Rows from block 3 of a small image diffusion model, named by matrix and row number. Rows with one number within an expert belong to one neuron, the router's apart. Each number is 500 + 40 x the weight over its row's rms, rounded and kept within 0 to 999. All counts start at 0. Numbers have three digits each.
After each expert's rows are labels from the 100 images, of 14848 (inputs lightly noised), where the router gives the expert most weight on average: "top examples" is what is common among them. Only what is clearly more common there than usual is listed. The data: stained colorectal tissue patches (NCT-CRC-HE-100K).
# router: router (model.blocks.3.mlp.router.weight, 64x256), inputs 128-255
# up: expert up (model.blocks.3.mlp.up, 64x256x256), inputs 128-255
# down: expert down (model.blocks.3.mlp.down, 64x256x256, transposed), outputs 128-255

# expert 3
router.3:507466486483515563515529497500496521444477511486480520525482461499503550530475553495451501497551548512483446481475462469407441493499479522555514426459540510459513609588496495490471476517495477481534520497552508485484580503518589461518439439488543539450534524514463471490480498547484507524471515511612559544498464501559507547522498462498480477523450563534511531488466507478505416441537
up.0:476492482518479464476536528499536543495392546407533469404453506480500461516426512481542445524476457462543502545458536506457520517509458538440503537510491545499502520445489505457400541403541527457481519522474503550529415500521466491553485477447420511565489539514491528496479512465479483490459433477490464486430511577461493526439495481473532502532608465478537526507434548473438522495515
down.0:553542496484459505468505493455523483582520439457513498565446517502564508583486514513463363475485521525431466549529512394484515556536512538539369522485533519510448620440528553502487468495523543474448536511540458488529383528554547484513511487498512486460487483430541508507525472455490500529509480520530434458562515454514485482467487507468497513489515534491511542494466564463503418423544
up.1:499520543698572441470468533455519473456507454586528494496558511474463504488515512449476554479508451526443523413520498503521495482531498458474487477595463473505492513530514500535485518528420453548526587466505515515502542551465527514480522502456497535474480494556516492501438485451533498468452507505539437597514517596552460572411475513518506528491496439534541561487596457519563500549562
down.1:511482558484443527530499505537505444553570450499525495520456531537566574407533461546536518498484527448462495555478525438450507538453541484502469551530496535435461510498455517519496498624629451503519518471563528516534420629385518450456475595542505564522521476455501481421559485492504515479449520475565461561540562480428532508473418512500514467508505451485534509480372544496476494485499
top examples: tissue: adipose tissue

# expert 5
router.5:493532402429565507528509489599450505514453492452508485502457503504479484498492496571555624475528522494437485426501510427469546523501452496483485527506461417486471435513518491485551532411448489424515446438559414484505505468604490443499493477517512558501514527486453476531488467509525586526518440529444508486506468519554472541458465571450439503537519576501456535462502449480460543513480
up.0:556482501488475560510491489545439473540469551562494437520459433471536472527485460557497464507538503511519515538460489517493487452477448462462538452490556465552544525499445559460496482463460523513416524510476518437532584528532537541510447526529440461514528470458503420552550503514510504497517546518497527470452442600528555503459522461474496464501449560394465514479496471525473471445581
down.0:464556522575528541484482507490462516555495500549542522485528560465571509409494500486525475535556487529561484476469532488440547491510549525518536466513531459545446483505515568556492463518514469487591591495478554518490522563441478503444549534529503541536516582523551437449477465513514543524497460501566531464513543456531592507494537459448493475521520467486410492476496478456524504560593
up.1:539471551466509497451494513489455479596474495532481524582586415507461477545483526498506499428456484433454544500480536562505516430502485484474526450500513495504491498539457492433490527557513490501467430461519489517490534461459508504476508507482405485481540490532509468514535485523484533551489479489556468551468479488537530519534515460482573483417510574525453487437457496482528504474508
down.1:518570524554527523518578499475453504470499471462535552395440507524480542495505600546498474482514470457532530514479511504492553462513469545507593486489492475521490496500551507507530483491534495559502468476432486533514502512518525528532573519553529513517448458451476489459514510537579552512531426465504414529494514436418519471484510559528533590467537479428468483428500537471460523498486
top examples: tissue: tumour epithelium

# expert 63
router.63:458507465451561498527506465598435477524551499521503518433457488484535511434447498471499538442492513487444453459489529445464520554487438452492458548514509443503443414501550424457511493342521515480539551480534555504499472482615455449505489504522479519456508513510501513510552527524524577456532431527553478494514513477473534565509494554492499526503517543480510518474566460504480460506500
up.0:538475488487489448487475591442482505554557482450488443490481504578491483485520532484477449480455472493472441556530447430459528468490480472467521499521610578455475545483457502502486429491386561502530475548441505507457463438512479588566503473504470459481581518491473412542509492511465529514548513543555455497508453510531502471525532447473487453507513521540528479466534447551475475461504
down.0:468498518506530461500503509537492474541469552504489512547499505543532499485514488421533539494501516438497504492456495585477519478469527469471515523472498546482488588514504537537535466632507539523482461473492465506460498448540457516453469535580503510446570557496439448522458542489505511473455546494553474527599491538570526483424510464546525528549593466495459497513459508496545493517522
up.1:494478471477488468492518478493434502519474490558510539554515440517491456565471436449430627477457503509509534513511496542531485463460548530484421506499487487585499554480455529500485548498478472533415483497568427476449452502548526555493439527467466517509477466522469474399496454494540470468540467491553418535558535502480489456478429505528558494469485492422568456483512481495533409509500
down.1:506535420516480525534548575573533488551525552492539517512499444499552473558499491482546439530550515454495532478509538482471551525437577509493517511454432577534481413569454480549524479476490562458534526545489489551395545497548492501521462512498517568562506516487469540535522544517474526584563467545486508448513460466510478546483479484601481459449551571581534510543485535456412508524572
top examples: tissue: cancer-associated stroma; tissue: smooth muscle

# expert 51
router.51:427518484508561538568499492478503489462495522462458519463503465476468537505494497549506534502503488514471475559481467522484496527544535473488534489523496519448472569498512521558437527584477422521514539442450498410492516492568526465500453483526530622490485459504505499549541532563539511417508560514490564538476492522561582501488478463523362543503457451513520530523489460498535450446516
up.0:487488500502501441438515440517449475534466528509519543464573556443449502474491428549484574532473486471490521547495518462546487496463448541448547542517439522438564529445544498527500516502499492482526439509562516433516481456614445493511489575561479459536473490441512440489533514427517475450460408521450401557454503506511562546476409541427514444551515476514505460564550585539534577504464
down.0:488556508438559509503466495525494525517471585495561544507443509575547493499479504436538393533476503469505518527537519453491530528524544453527535496493486522593472448506509502543600520420502452490430504546526447544456523487552501451534533469483534558517469510502533499495542599457573523500476511504478471498485427485498414520540485532478526512486485518436461516512492540439423481551562
up.1:456445475494500522481486529483442533476515468517519537496502467491557380441498519530495481464480524503491565483509523474573471493458540469517446488601515476512504475478436446554494511514486475492514509470539508559517552477567511458435517510495438489557439523504514490516492522428540497552453508493386523563583505488522546466469515480489561478506505474489472525513478569522449437547497
down.1:482500586415481563477455489528580532574545507517501507539486492480546470491515497580490393455441504602540493491508518479464456504579498504493489496485474517527517457462386561465541467581527565451502460450554435524420444441456524540506495522513496541503511502455555499510552525510506506467520470535553485457509523530489432505513499545533449502478522442501507520504529528493428476483440
top examples: tissue: adipose tissue

# expert 4
router.4:494493436434507494521500512497506482478450501406533494500570490511546555434469455531494496442385546479483426440490529477448517515538440505471463497448506551504441445452550532526468480357481555461543532438497515479529452546453490480512499509537511461490528454474525489528489471531497504477503495546445544501471406466448496510477520539505528510500494520499526488474524519478497594528450
up.0:479526505353511416508475564458476502594509446525477461503502488455450512507477434590479598518479557472540458511493511535525501481557499508538557457555469486492529537490514514423472539511566447520455489526556526509438488488540536489512535481487498407489474488466495481498534488550538522483517476495542455496462530541520438474495453497454501502486515521446442515499439475520517476428526
down.0:481511516431530476447516566525462484465415504518513539538456539486544531556505513462486549542481424488453546527520516409501487509506499460478560485454549554529528598487508548518527485469505479572528438510594519475494598480441455445516499497599502443513508446545549473451536513489496541542466515497511576494473517465568446526544525515547468490501502379469531425465475503484457489552484
up.1:463444472551503465461468490527429488449482473519497537502589517453422474414466515618479541454513530409449491527527498494532437478506498434520532447457480520472489553507427529504441560488461502477464487474494526480525485534530476467519534500430505409503503494566489426449459487465559500503530482492524498607490445544523496514477526482512496515478507491429479520491508436515559483485570
down.1:441482450468453428467466590562480531517412451523487523532480525462482521523449496473510573526485477490515542470473499462444541492517538451446555531489560486543459499494423486533529470511514514565538420588565491444485578486446466468547481518533486482532506439522497498451592518506470557528552533514457539493516504474520492447535476512530465455513523493473560472514441540442453454591482
top examples: tissue: tumour epithelium

# expert 38
router.38:534523478498576498557483511577482404633518527453437528545479502490504504549487471578458517464435472511519484444503532460497499472464487444504422534605496493536439541535519525494552444523594478487478459513546515489549498473499510470492454514452494479420456499510495485491497481467535546503485447541603495402514457559462527536546505525559542510516489545468519508489536503527497516467494
up.0:538477508476564488496468466508528479547551479469489506520464478518470489500541452497589572460473440519504536513474570514482456518556485491495492445450507476489459452524503457458545547464494490495519527522454532517449558518509522519512487460464551493530431442534573512533475519463510492490414545428448577522506563451512484533460518553490461413510593477477566550570465437505513500443555
down.0:525505463540560543530478572485496525472468567427500464502551536509447431529507477487474483518524510486581472579515500423514455504471551538493551482535578475486480417537467521558417489467430563459581516556544478446433414467461449499423452566585494432475516543523528463533472500503453525396470473570513518458578514529531473507500521416480491501532547505510514447495488451499492551488504
up.1:470515483507555548544510478509464537560546491459545560545504471533533415418527452525536530442530583533491517443543498487515411494540545456530480498410477492509480525456566456546521447520468491512455514518490476586504480510506539483470528460554547451506468467489509539500444488497461497485471568553390507485573536511470477473531525494503484500503513465497515492520504503512522483493444
down.1:461501427489531484538531447465477497589517504488483463544482524539481482515545526522482514453567564423422505484516482518491468504522558481479529546564541453485545438522544437516492478500547528487577554508495540513479473465424458522530458465480523489479487450517528524508398438466528508500471484509558491523527507533525552457505452482452470462538481421545529493498486461493541496570523
top examples: tissue: smooth muscle

# expert 60
router.60:521518418443477458488518488511489475529430479470579472526524499513528549417516494514526498499519490453440503444483533563496480531503470467431506499488459432517467446522558532493519539452446509437535508530531477489560503372536480458498469470565515486484475423457493513549544521488464552464505438466459487517513450480496470479502468512499489547484480551501454447542531477509474576511453
up.0:564541471505488461545487474520483551484506484472458514493380494471436531433453468526536484557533550468529554493515453568560490489506484516487424442510445568495484496478478485550503548565556565496461485533469461514552568517400469514491419485524535506549472471471554522473535514523485509441522493521549497551415442549477477568533482537473440464479493458470532485546539524485444491476486
down.0:504506467524474469470565486457507449473515488477456524525516478568445545475545566544577561471462507424440507556493538429515501463532461547556492522468456571483466514490480543539461478514553518456550417483575519514497512488555477504540500534504461508545486502505489500516498504466508531483472452446490509471442596534414547477452452444455486568505465459396529523521480483512506451526508
up.1:495480565479454528534504580488473508501395522474538434490458493481559500549506441546464489490449502480555461471527576518485460574575509419486441505487504518462471445494554537429478511423524453514528540511431451540488490533434493513469435440510521480447507476493540447481479418443538495454511475487540474513505438413476482498551509462468488472435513515423525484544533452522442500475448
down.1:462523435546508508497508473459543492585477447467510502534510498449548496413439490474495556452467497537520488497400488485485436537521477515499500493474470523464470488497518550545448526499501502454486458545527519470482540495475488466512466509485499497483503478481520499447489475449497540502584559499499530534507586445415550513466471502528500524518508433431527501589500442519568461540506
top examples: tissue: smooth muscle; tissue: cancer-associated stroma

# expert 42
router.42:490528498472530513535419456606480505527515451540549515469475497476506458429471466534536489507453518570477495532442533425482536503480507485490518531462506448509505405468448449465582546415510493520517470450542487529543507488596441490535461587483521502426466450486452514538499526492497555489486481508460478489490485497479587604525497516497492534559450559536503472501525527468489539528502
up.0:501560574473592469485484487540523533505517523491494432484465513530449411532445496462506511525461520513541474515464475560512544566512485533423521512505510494539517479434494481496493422490500562449473534519521486414490470491449466531539503554542465501496589512460508482542522507487517568487517510463442494462547466585471475575505556498500516468525568471516458487494479493476528466461490
down.0:530473379500484465460508541528504503503512447449517509535560464485459449494521444511457546444555500518439533548500490500527461502548501446509535484479496507461512586470515581536440505548513552519500498514557515469477490592485455464457589500470542586485524518527565413489464464564479523530522533507491500485517448509496521470466513497493570491515507454515455478493490455478595536507495
up.1:450487498540542498421468488528497457474500470418501525511507434495438477482451546506477499498486557495538467515490484553509517468427503533506611461552509461516515523506471576493409469522424481461438501465474495439515504468466524472554521461526509484532512542473525460500534480565485510451464533523529472493566459548550492482454508549441466556534512460537537478466446474484536415424489
down.1:521482408419541512475528568522486461533474515457531488575545483543457490528534462493455526478539498495490501568499517466507517468546510521494532476475514524491509606445544571516570475513501549475512448503569513514515463562462472498548501497468502524418574514503502415527479579558485496502477554488529473478492443534551507490549535538489483490506517473506516477543518439498571542511538
top examples: tissue: smooth muscle

# expert 16
router.16:521507444569569511468442456534484493505468510524465502540466519458462568453460537544489631473427448514556459514525552422514500483537493493466459520539537501589519501528488405502543484474500532509454393513535490504538478478547447529498449546469511609478471503532469505437538437471494539495477490523523549470438571476551598574459501477521531507521428546494500543515532537536523485585489
up.0:518520489531385543503459499504531557505446511479514536477575558502453528460464539523497592447468478523442462527458453517488492523491457512507524525485507526517548549497525505474458556532456550484547448429441457524410547468444409488500526480510434522503500509500514461587454518491460485458533542508483525523526497582510530486563553476461480494514570430465471552544414471506503510481470
down.0:501451423547544482502486542514521420517520493550509464555544501591532546533609523545503593509491494456527516407507537540455483472497500510510502588525482542522488594425528458464533534524498509514492470484433507496483556556519470472509493509445519492527501525482498473539507479495465446516576506506438496494472579549431510459557527516528533421426487512508517514451484493507458508546463
up.1:554482425516479510465521484453479464502383513428496465518516511459518435521502516473439483455480591559484487519471492548486500480444430485507516569502517524514522519455534528494482517423505539554540531513466510503499462515457494462432486465542453435479458507476474435474512441555432482477461494513496514493458557567480467491547456471481493458469491529441553468423550491535480441492460
down.1:470529476532453537533501475560540492502388498488533555529511544490552489511545468571483420449552440502492527503533522478510522494498486469587488497487445494574495528542499542538472472488517513574416515434508539537499542522562490420545536418533486425485429442534515388506447482499521489506477568440487504468464489558519510476534524501469533436467475481495580507508514528548523461567517
top examples: tissue: cancer-associated stroma

# expert 47
router.47:474472482496562526487503443566425486459544551541519522465506445480492486478456433551523499503425523464493434517493515421438477518502419493455448526480467476505407476514494446477469554429481461487523536446564473514484450461507454489480465618471494550440472422462485454475469575463513495444520456505466516529507474540494555519466482495533517537485534453470487494497502553505458487485509
up.0:519464504499465538520462524485516503534438488553543575521503496499540521524495535518556458439520544421491535486488496489492416530572492522510431437489537510512548587555493458502510473571495517463539430468488489557477521453546479461520503485490469498504527521519529502521561550459518550472509497451551500485388520499527493451434523530438516392488511498476518503475427496497582488436492
down.0:477539440483448556474504510529492505531556458513516518525454402535516517487534521475460444500522467567516447517531525487485494525492477557526487450487576507507483497512589561503541477514489519529482509498496463590485457497504460500501500547522478459464489517597512537473463596537470511498476449500501504467461474549462517504501488464520531486494485531472554515521530484542653428355473
up.1:554536459586551465499435446482454453484455533584438526541538452581360507518502458456466529506492551469520471503513437491503493469518522484529542511472415456559464488493541516500458436474484433511456487500468496513481525531579561533507492524509509506540469489486570425508467510482521522500523478485564492541477481568468400532507503486525458497516457429473491516549513400502576504465485
down.1:515492563468502478465549473494469391468477520530502533466525484501523467459499485448448421465528528497552523538489499529537492490544454499440545511473461483459533499505449508451498474504460527519415474467515469524489628463513527563493449511455532567488528435426631544493531474458527523518534476495448536515536533487465407542510494492534505514500508512484420459446562459541489484604467
top examples: tissue: tumour epithelium

# expert 39
router.39:468485478435559460503473528588539441478530554498513518482479504469498566477430497471524478475391481482501492513552579483500511507458513440463446528539431480488533489537511425524468537519489511473470464516496477496503474474601436484528417559491513552445449495464488491524562449509504499467547451546423594516518486486498579477524474500519482548475556503462519496526470525542477510514552
up.0:456509468536503522537529448470490573511512491409549529480529517519500529521419509491519499509547534434499517475474540511569508500529589530513546493581462505492505469476453521549487509494478406480435535445546528444432471567484498518510520479472425456468476458519498476495533541501529485532461560469519483492480470425553449544452467511517494541466465489554455517490480528453477489408613
down.0:471515438587516451614532471520518512541440437447481468498523522519518484523500446551459630494434525519518487482572492438468475480482481527482606515536453517582478435499495445498508463429505514486556510508514558490512478499474521523479504510505504475466442532485514541517424492454539522404433526499508510458514552477561493503504472486534463489492429511581495524501500409527509546547452
up.1:485480485441460593345526544493541426507463544501485523504508459493451573484529550490437538480473499524548512508460500487545513486442591578521457500496560480570497482544499544470473436554503445477526478448516500504521513494455513473442500476505453492520521503556482490439534528490526523476505550499510448504576582492544512540486489481432548508513528502469507506463443459415491434509447
down.1:488559551408493529498513500547513480490531510497478517526469472518489517537540487459526609505483486530426484537503477526531401515446516530476507532450576460551475569545506462458490474539518521495495549480523515559463471532483493534530534486511471562529503505547487514531517471490479506508525506462533421475447470571418479520458523444520556497472512512549504516518372541520472513526479
top examples: tissue: tumour epithelium

# expert 17
router.17:536470454445580432469436458594440476504506570503514519472444587489511533459433514499519477470523488493480463505508530474521495504494552446496485548557525485585534434490528437460475501432506483498569445447555510516513485474553453466582487485499484486476466477488438556518568507464465543513526522532488449538573436481491591495510496521524459538529550489504464521504565471556589508512447
up.0:449496457479481480579514443522419527492541448575575473499490537463506475462478488576519476523520501437538556558539520556504549524469519453458574526516464562529521467405522561513425526599489445518477476519472488460527528521549471576521530495499480474549467483502506466493545519489574484526504512507552543483531443451519471523479479509508525451461435461512490523559531422553474576485514
down.0:482518554456521494520527469570463464525518437493587558507428519525513504529552469503459570486516498477521485505519506524513593495492487398520513397520459493537502564494474500462515466489507444527505554483456498499476498399463564506488467484531559401496494452475527473523441500477483478481495512495460457520541490524463540499445490477420532474479534470546509500482454456468447521475518
up.1:560463479534476497447521540459434550477553529490484538589477490472506510472445531459481513420518510424444502455468500534518491538507499514508564573449490622494533578524527530478524546470504494494447432469556471505491473501429455533477466506482467428418535550534398549497532519458488514504465498509398445503536529556523549558498483495480485455438510471497465475492473478424491534414526
down.1:494412479520529576536508470520554452522416552522528554491473491478480470596478503499516479479456435446487506462554523532490464492543475561506498550511515389476472463513477431483559505498498438514561445514468482519520528519504484532500520536497502510524528566502562472436546416521512538603461443497473455515457464466496503579457479543533488525518526515491445532487455587495593513524520
top examples: tissue: cancer-associated stroma

# expert 46
router.46:507491477476586534522524428533383541524497500553547510446479436458489502501397494520536567430432512519473465508475518452471540492537467452496475522518464462485405459528468419533538514544524447510488515493567496448503475486558433503565437528470460539461467449492516433491497444470476595481546444541486498451522514513528509568522509543488536520562517514522492517457522487542381497514513
up.0:452545458490524495478552542506527485447489509552480483468504450488425504490510486519530475484496524535393507469515488485436488524499562619498478498537510515498485473451507525446457572493510506499471490540494470504507614490449458483466493437564589487545494527543404529425536516552478446501571552528515434521509485554489469474485513490591481533562487476463538466471537466469481466524459
down.0:469468494451518526483474512467508461621428557520511538521549481484495480519513528516533537520491455550541469507513522429523511485536502424510498474507512489517494481525459542522497455533415460482564447397441495508506446500518474546514531491420458592586463586502549510537500505475461456446524485522485505456371445473537462496548544509534524534452489512486461462509549528511528486469452
up.1:490468598549534429447465510475499512491443452525508511507453558560436402466516544544507442457580432476504487473481542532502499491455447470484538520451503460551537471512474538437492488491423537533477459524440529520473528482422440486502494492496440452443545494533479482569525535521448482534512560463571422560538510504569494500490494456442513451433494528561435502461511564562488503479487
down.1:446489516404504562513511501467441510521490585503507523509502514483453548513567552498463534516434517573452471539484504471483492508531490449457521453529515567485484468526564600457528558502421503492538491492428523545491455448498470529538521474478519569532542507525531534471476473450468532547448454497472521507531481469505422464523488427485610439512521475515477488523540627525571452456495
top examples: tissue: tumour epithelium; tissue: lymphocytes

# expert 41
router.41:510548537523504518423467478490461550472482442572478555524461531483498461545478456491484500487467460428521490545528508407478456474539505442503448508518504530509544533488498477495474484597536481559430463515490486526435407530491528528515502572452499508525502412497520452418467502524512554470470504502618486548497575507514465504469474457428523523511502454480504501445439528546496526525590
up.0:521505461475479500546497505561517505465393607467486445486551512523526496530423469492567443500472464481524475484517486483464462509572486499476549541472507546524533441416552435494523476490579506489509534504552500521550572499486489492548506363537515506502487492478523503534498466472480512524443530497585543529470482433389530557465504519499487495488507508569492525523545521527424557508507
down.0:460524535542481480539447498369497480532537431490495536478506476507503533563476511436537478533444481527511519500485527524544593480436474541507496449547496546513492480479459493458463491588587508475539534484439454560614462490485551510493536447509522529515506499510556559448447460527503480534481574442506475500487552479624576558543486495488500528496480482535480511494601409504566459495489
up.1:513520478506505469615432487544532443469488508541513536539515550511548554532531481576477549517483525530518486508495453500492468535570435509514478534555512423440533553516552525490532424495457455527471471486498513424484526515512522522453514550530521481599474464523532483530473492515494514507455508520485556513527510466450444491526424508458457417503468419604531549489525468511598509526499
down.1:586547560498475484498508503497498469513513433484452549518554494500446484478502523644505524485567446508437462429451474437553480454441465463545468516479482500465545521540479517486458499443467464430539466542478596483534484481460491547498511600475491481437546499443424560544508477491496460506442488486499466452518479569553521540517461495446492482572497515453545506446492427415504531443501
top examples: tissue: smooth muscle

# expert 1
router.1:500468481472537535493451460542484482495522506507513462449464547489556513440445483527545517434498531489429476516503542420488519490473463484461470520502521504483501456472502442499497491463410511483513456415540510523522468449577430472477399488508466491436491528482430524515530547475494490471546501524474504498562475518478529485445475602508494534505463451545527582476526511526453545520452
up.0:525502468513419482576535474457491445483450489480430432517492512446517546532454539458487540508469473421452532567422471417421496413506532534469478551536462466489430532499517556423457474534474466472534471508453489506488495467511490514450549529516493501504498531502487536549501495469451459526557509436524513505455545517485447435498475459576487508522513489520455462533462434416495530514402
down.0:512451512539530525506535547584446516492524584576532505498527439536545523497495466492539438481524493520507489517491509412543507491554463487458486507533479458517548594583539502504530509525476463491470470512529543524526448477464475489441522514526452375493482538551541443551440540463437445496537527478578490438588459428581550526553518496454513480486535485510546475532531555555536530458447
up.1:520490493520449474501410439542398471490544516487467533536461521469524526422515474513464538481529475448492505506529515544614523482462534462495566429506443487535518464483489557479478485564531481509439592515487503470449507546540525507531497452422516523490441476473478421411537521438536468534478489518539500547519516537502456542485486526499557497463417496456505524532563474557449517464532
down.1:555481569434442481454520483538512499520537561443471421422512509532430452463531519548432451477454512424423508403483490463520511512480474535484441449441447492534524409490520631508505498486486576459450483390496517526593488435535531591549440490497479492468459468481519548492479596505584505546511450516501548458524499500518469462534488523526549494513486484524569495495474512520454452432525
top examples: tissue: lymphocytes

# expert 22
router.22:518525441534569493520523478583560564554461464518535500488438562475460559464513523531569540492469502465472471428468534490488531502462520459461529544549522499458533432500525504451525488389450461509544475474562567482488511487552475511550507436475495496482473484479493524508517548485497627528523493515471542558542494522516478551505532517502454537511485539563484560423505493524510538449480
up.0:524470488530495487461461469450412556494423515597517482542465457549530518484491598482475548479522561460523520542559504536477497500451527492477504404440435520543478497469518589498484542537539492480514458517430405491541440438522521444428392423524533517471457474525506479469522490515447460542528540482579535494506461479485443438534578494473466453417469511493491513535447471555560489439469
down.0:489519449454434560513508448486533490511442559502499466542542482480497551534478520462575492500429506529523530574477485533541475482475514538489457494493497495485499473480405627473558514557528456459499469521552504498449555476413472526539492477538508560543501515448502414504525465585514484528470448451431463425472461551553461586540499576528505509459521571517471508521452511551589528525472
up.1:497451485452457437513487482445424477474619538502528462545499502520409472513520561493543596475510561561534507510516482511519500541531518468475517415422515465457525471454470555496470509483481485507481436493448472462534541489475519410499455417516511446499430510461518498513488515450479500433559436555501509488443522458528488490483515470477503473475520511444565554568450370533506489498512
down.1:545481518453475540575518515503520479499398527498506434559502535454474510569512513473519447523391507490531484507521519468480473511509524541484427501513537470479493400469477535548494487498506494503528565517512495476525556529509482491502445524582470566560505490404529447448529495512492538477481403471487548472506510475502522505451464506468548513528537478486456539512518510596531530470471
top examples: tissue: tumour epithelium; tissue: cancer-associated stroma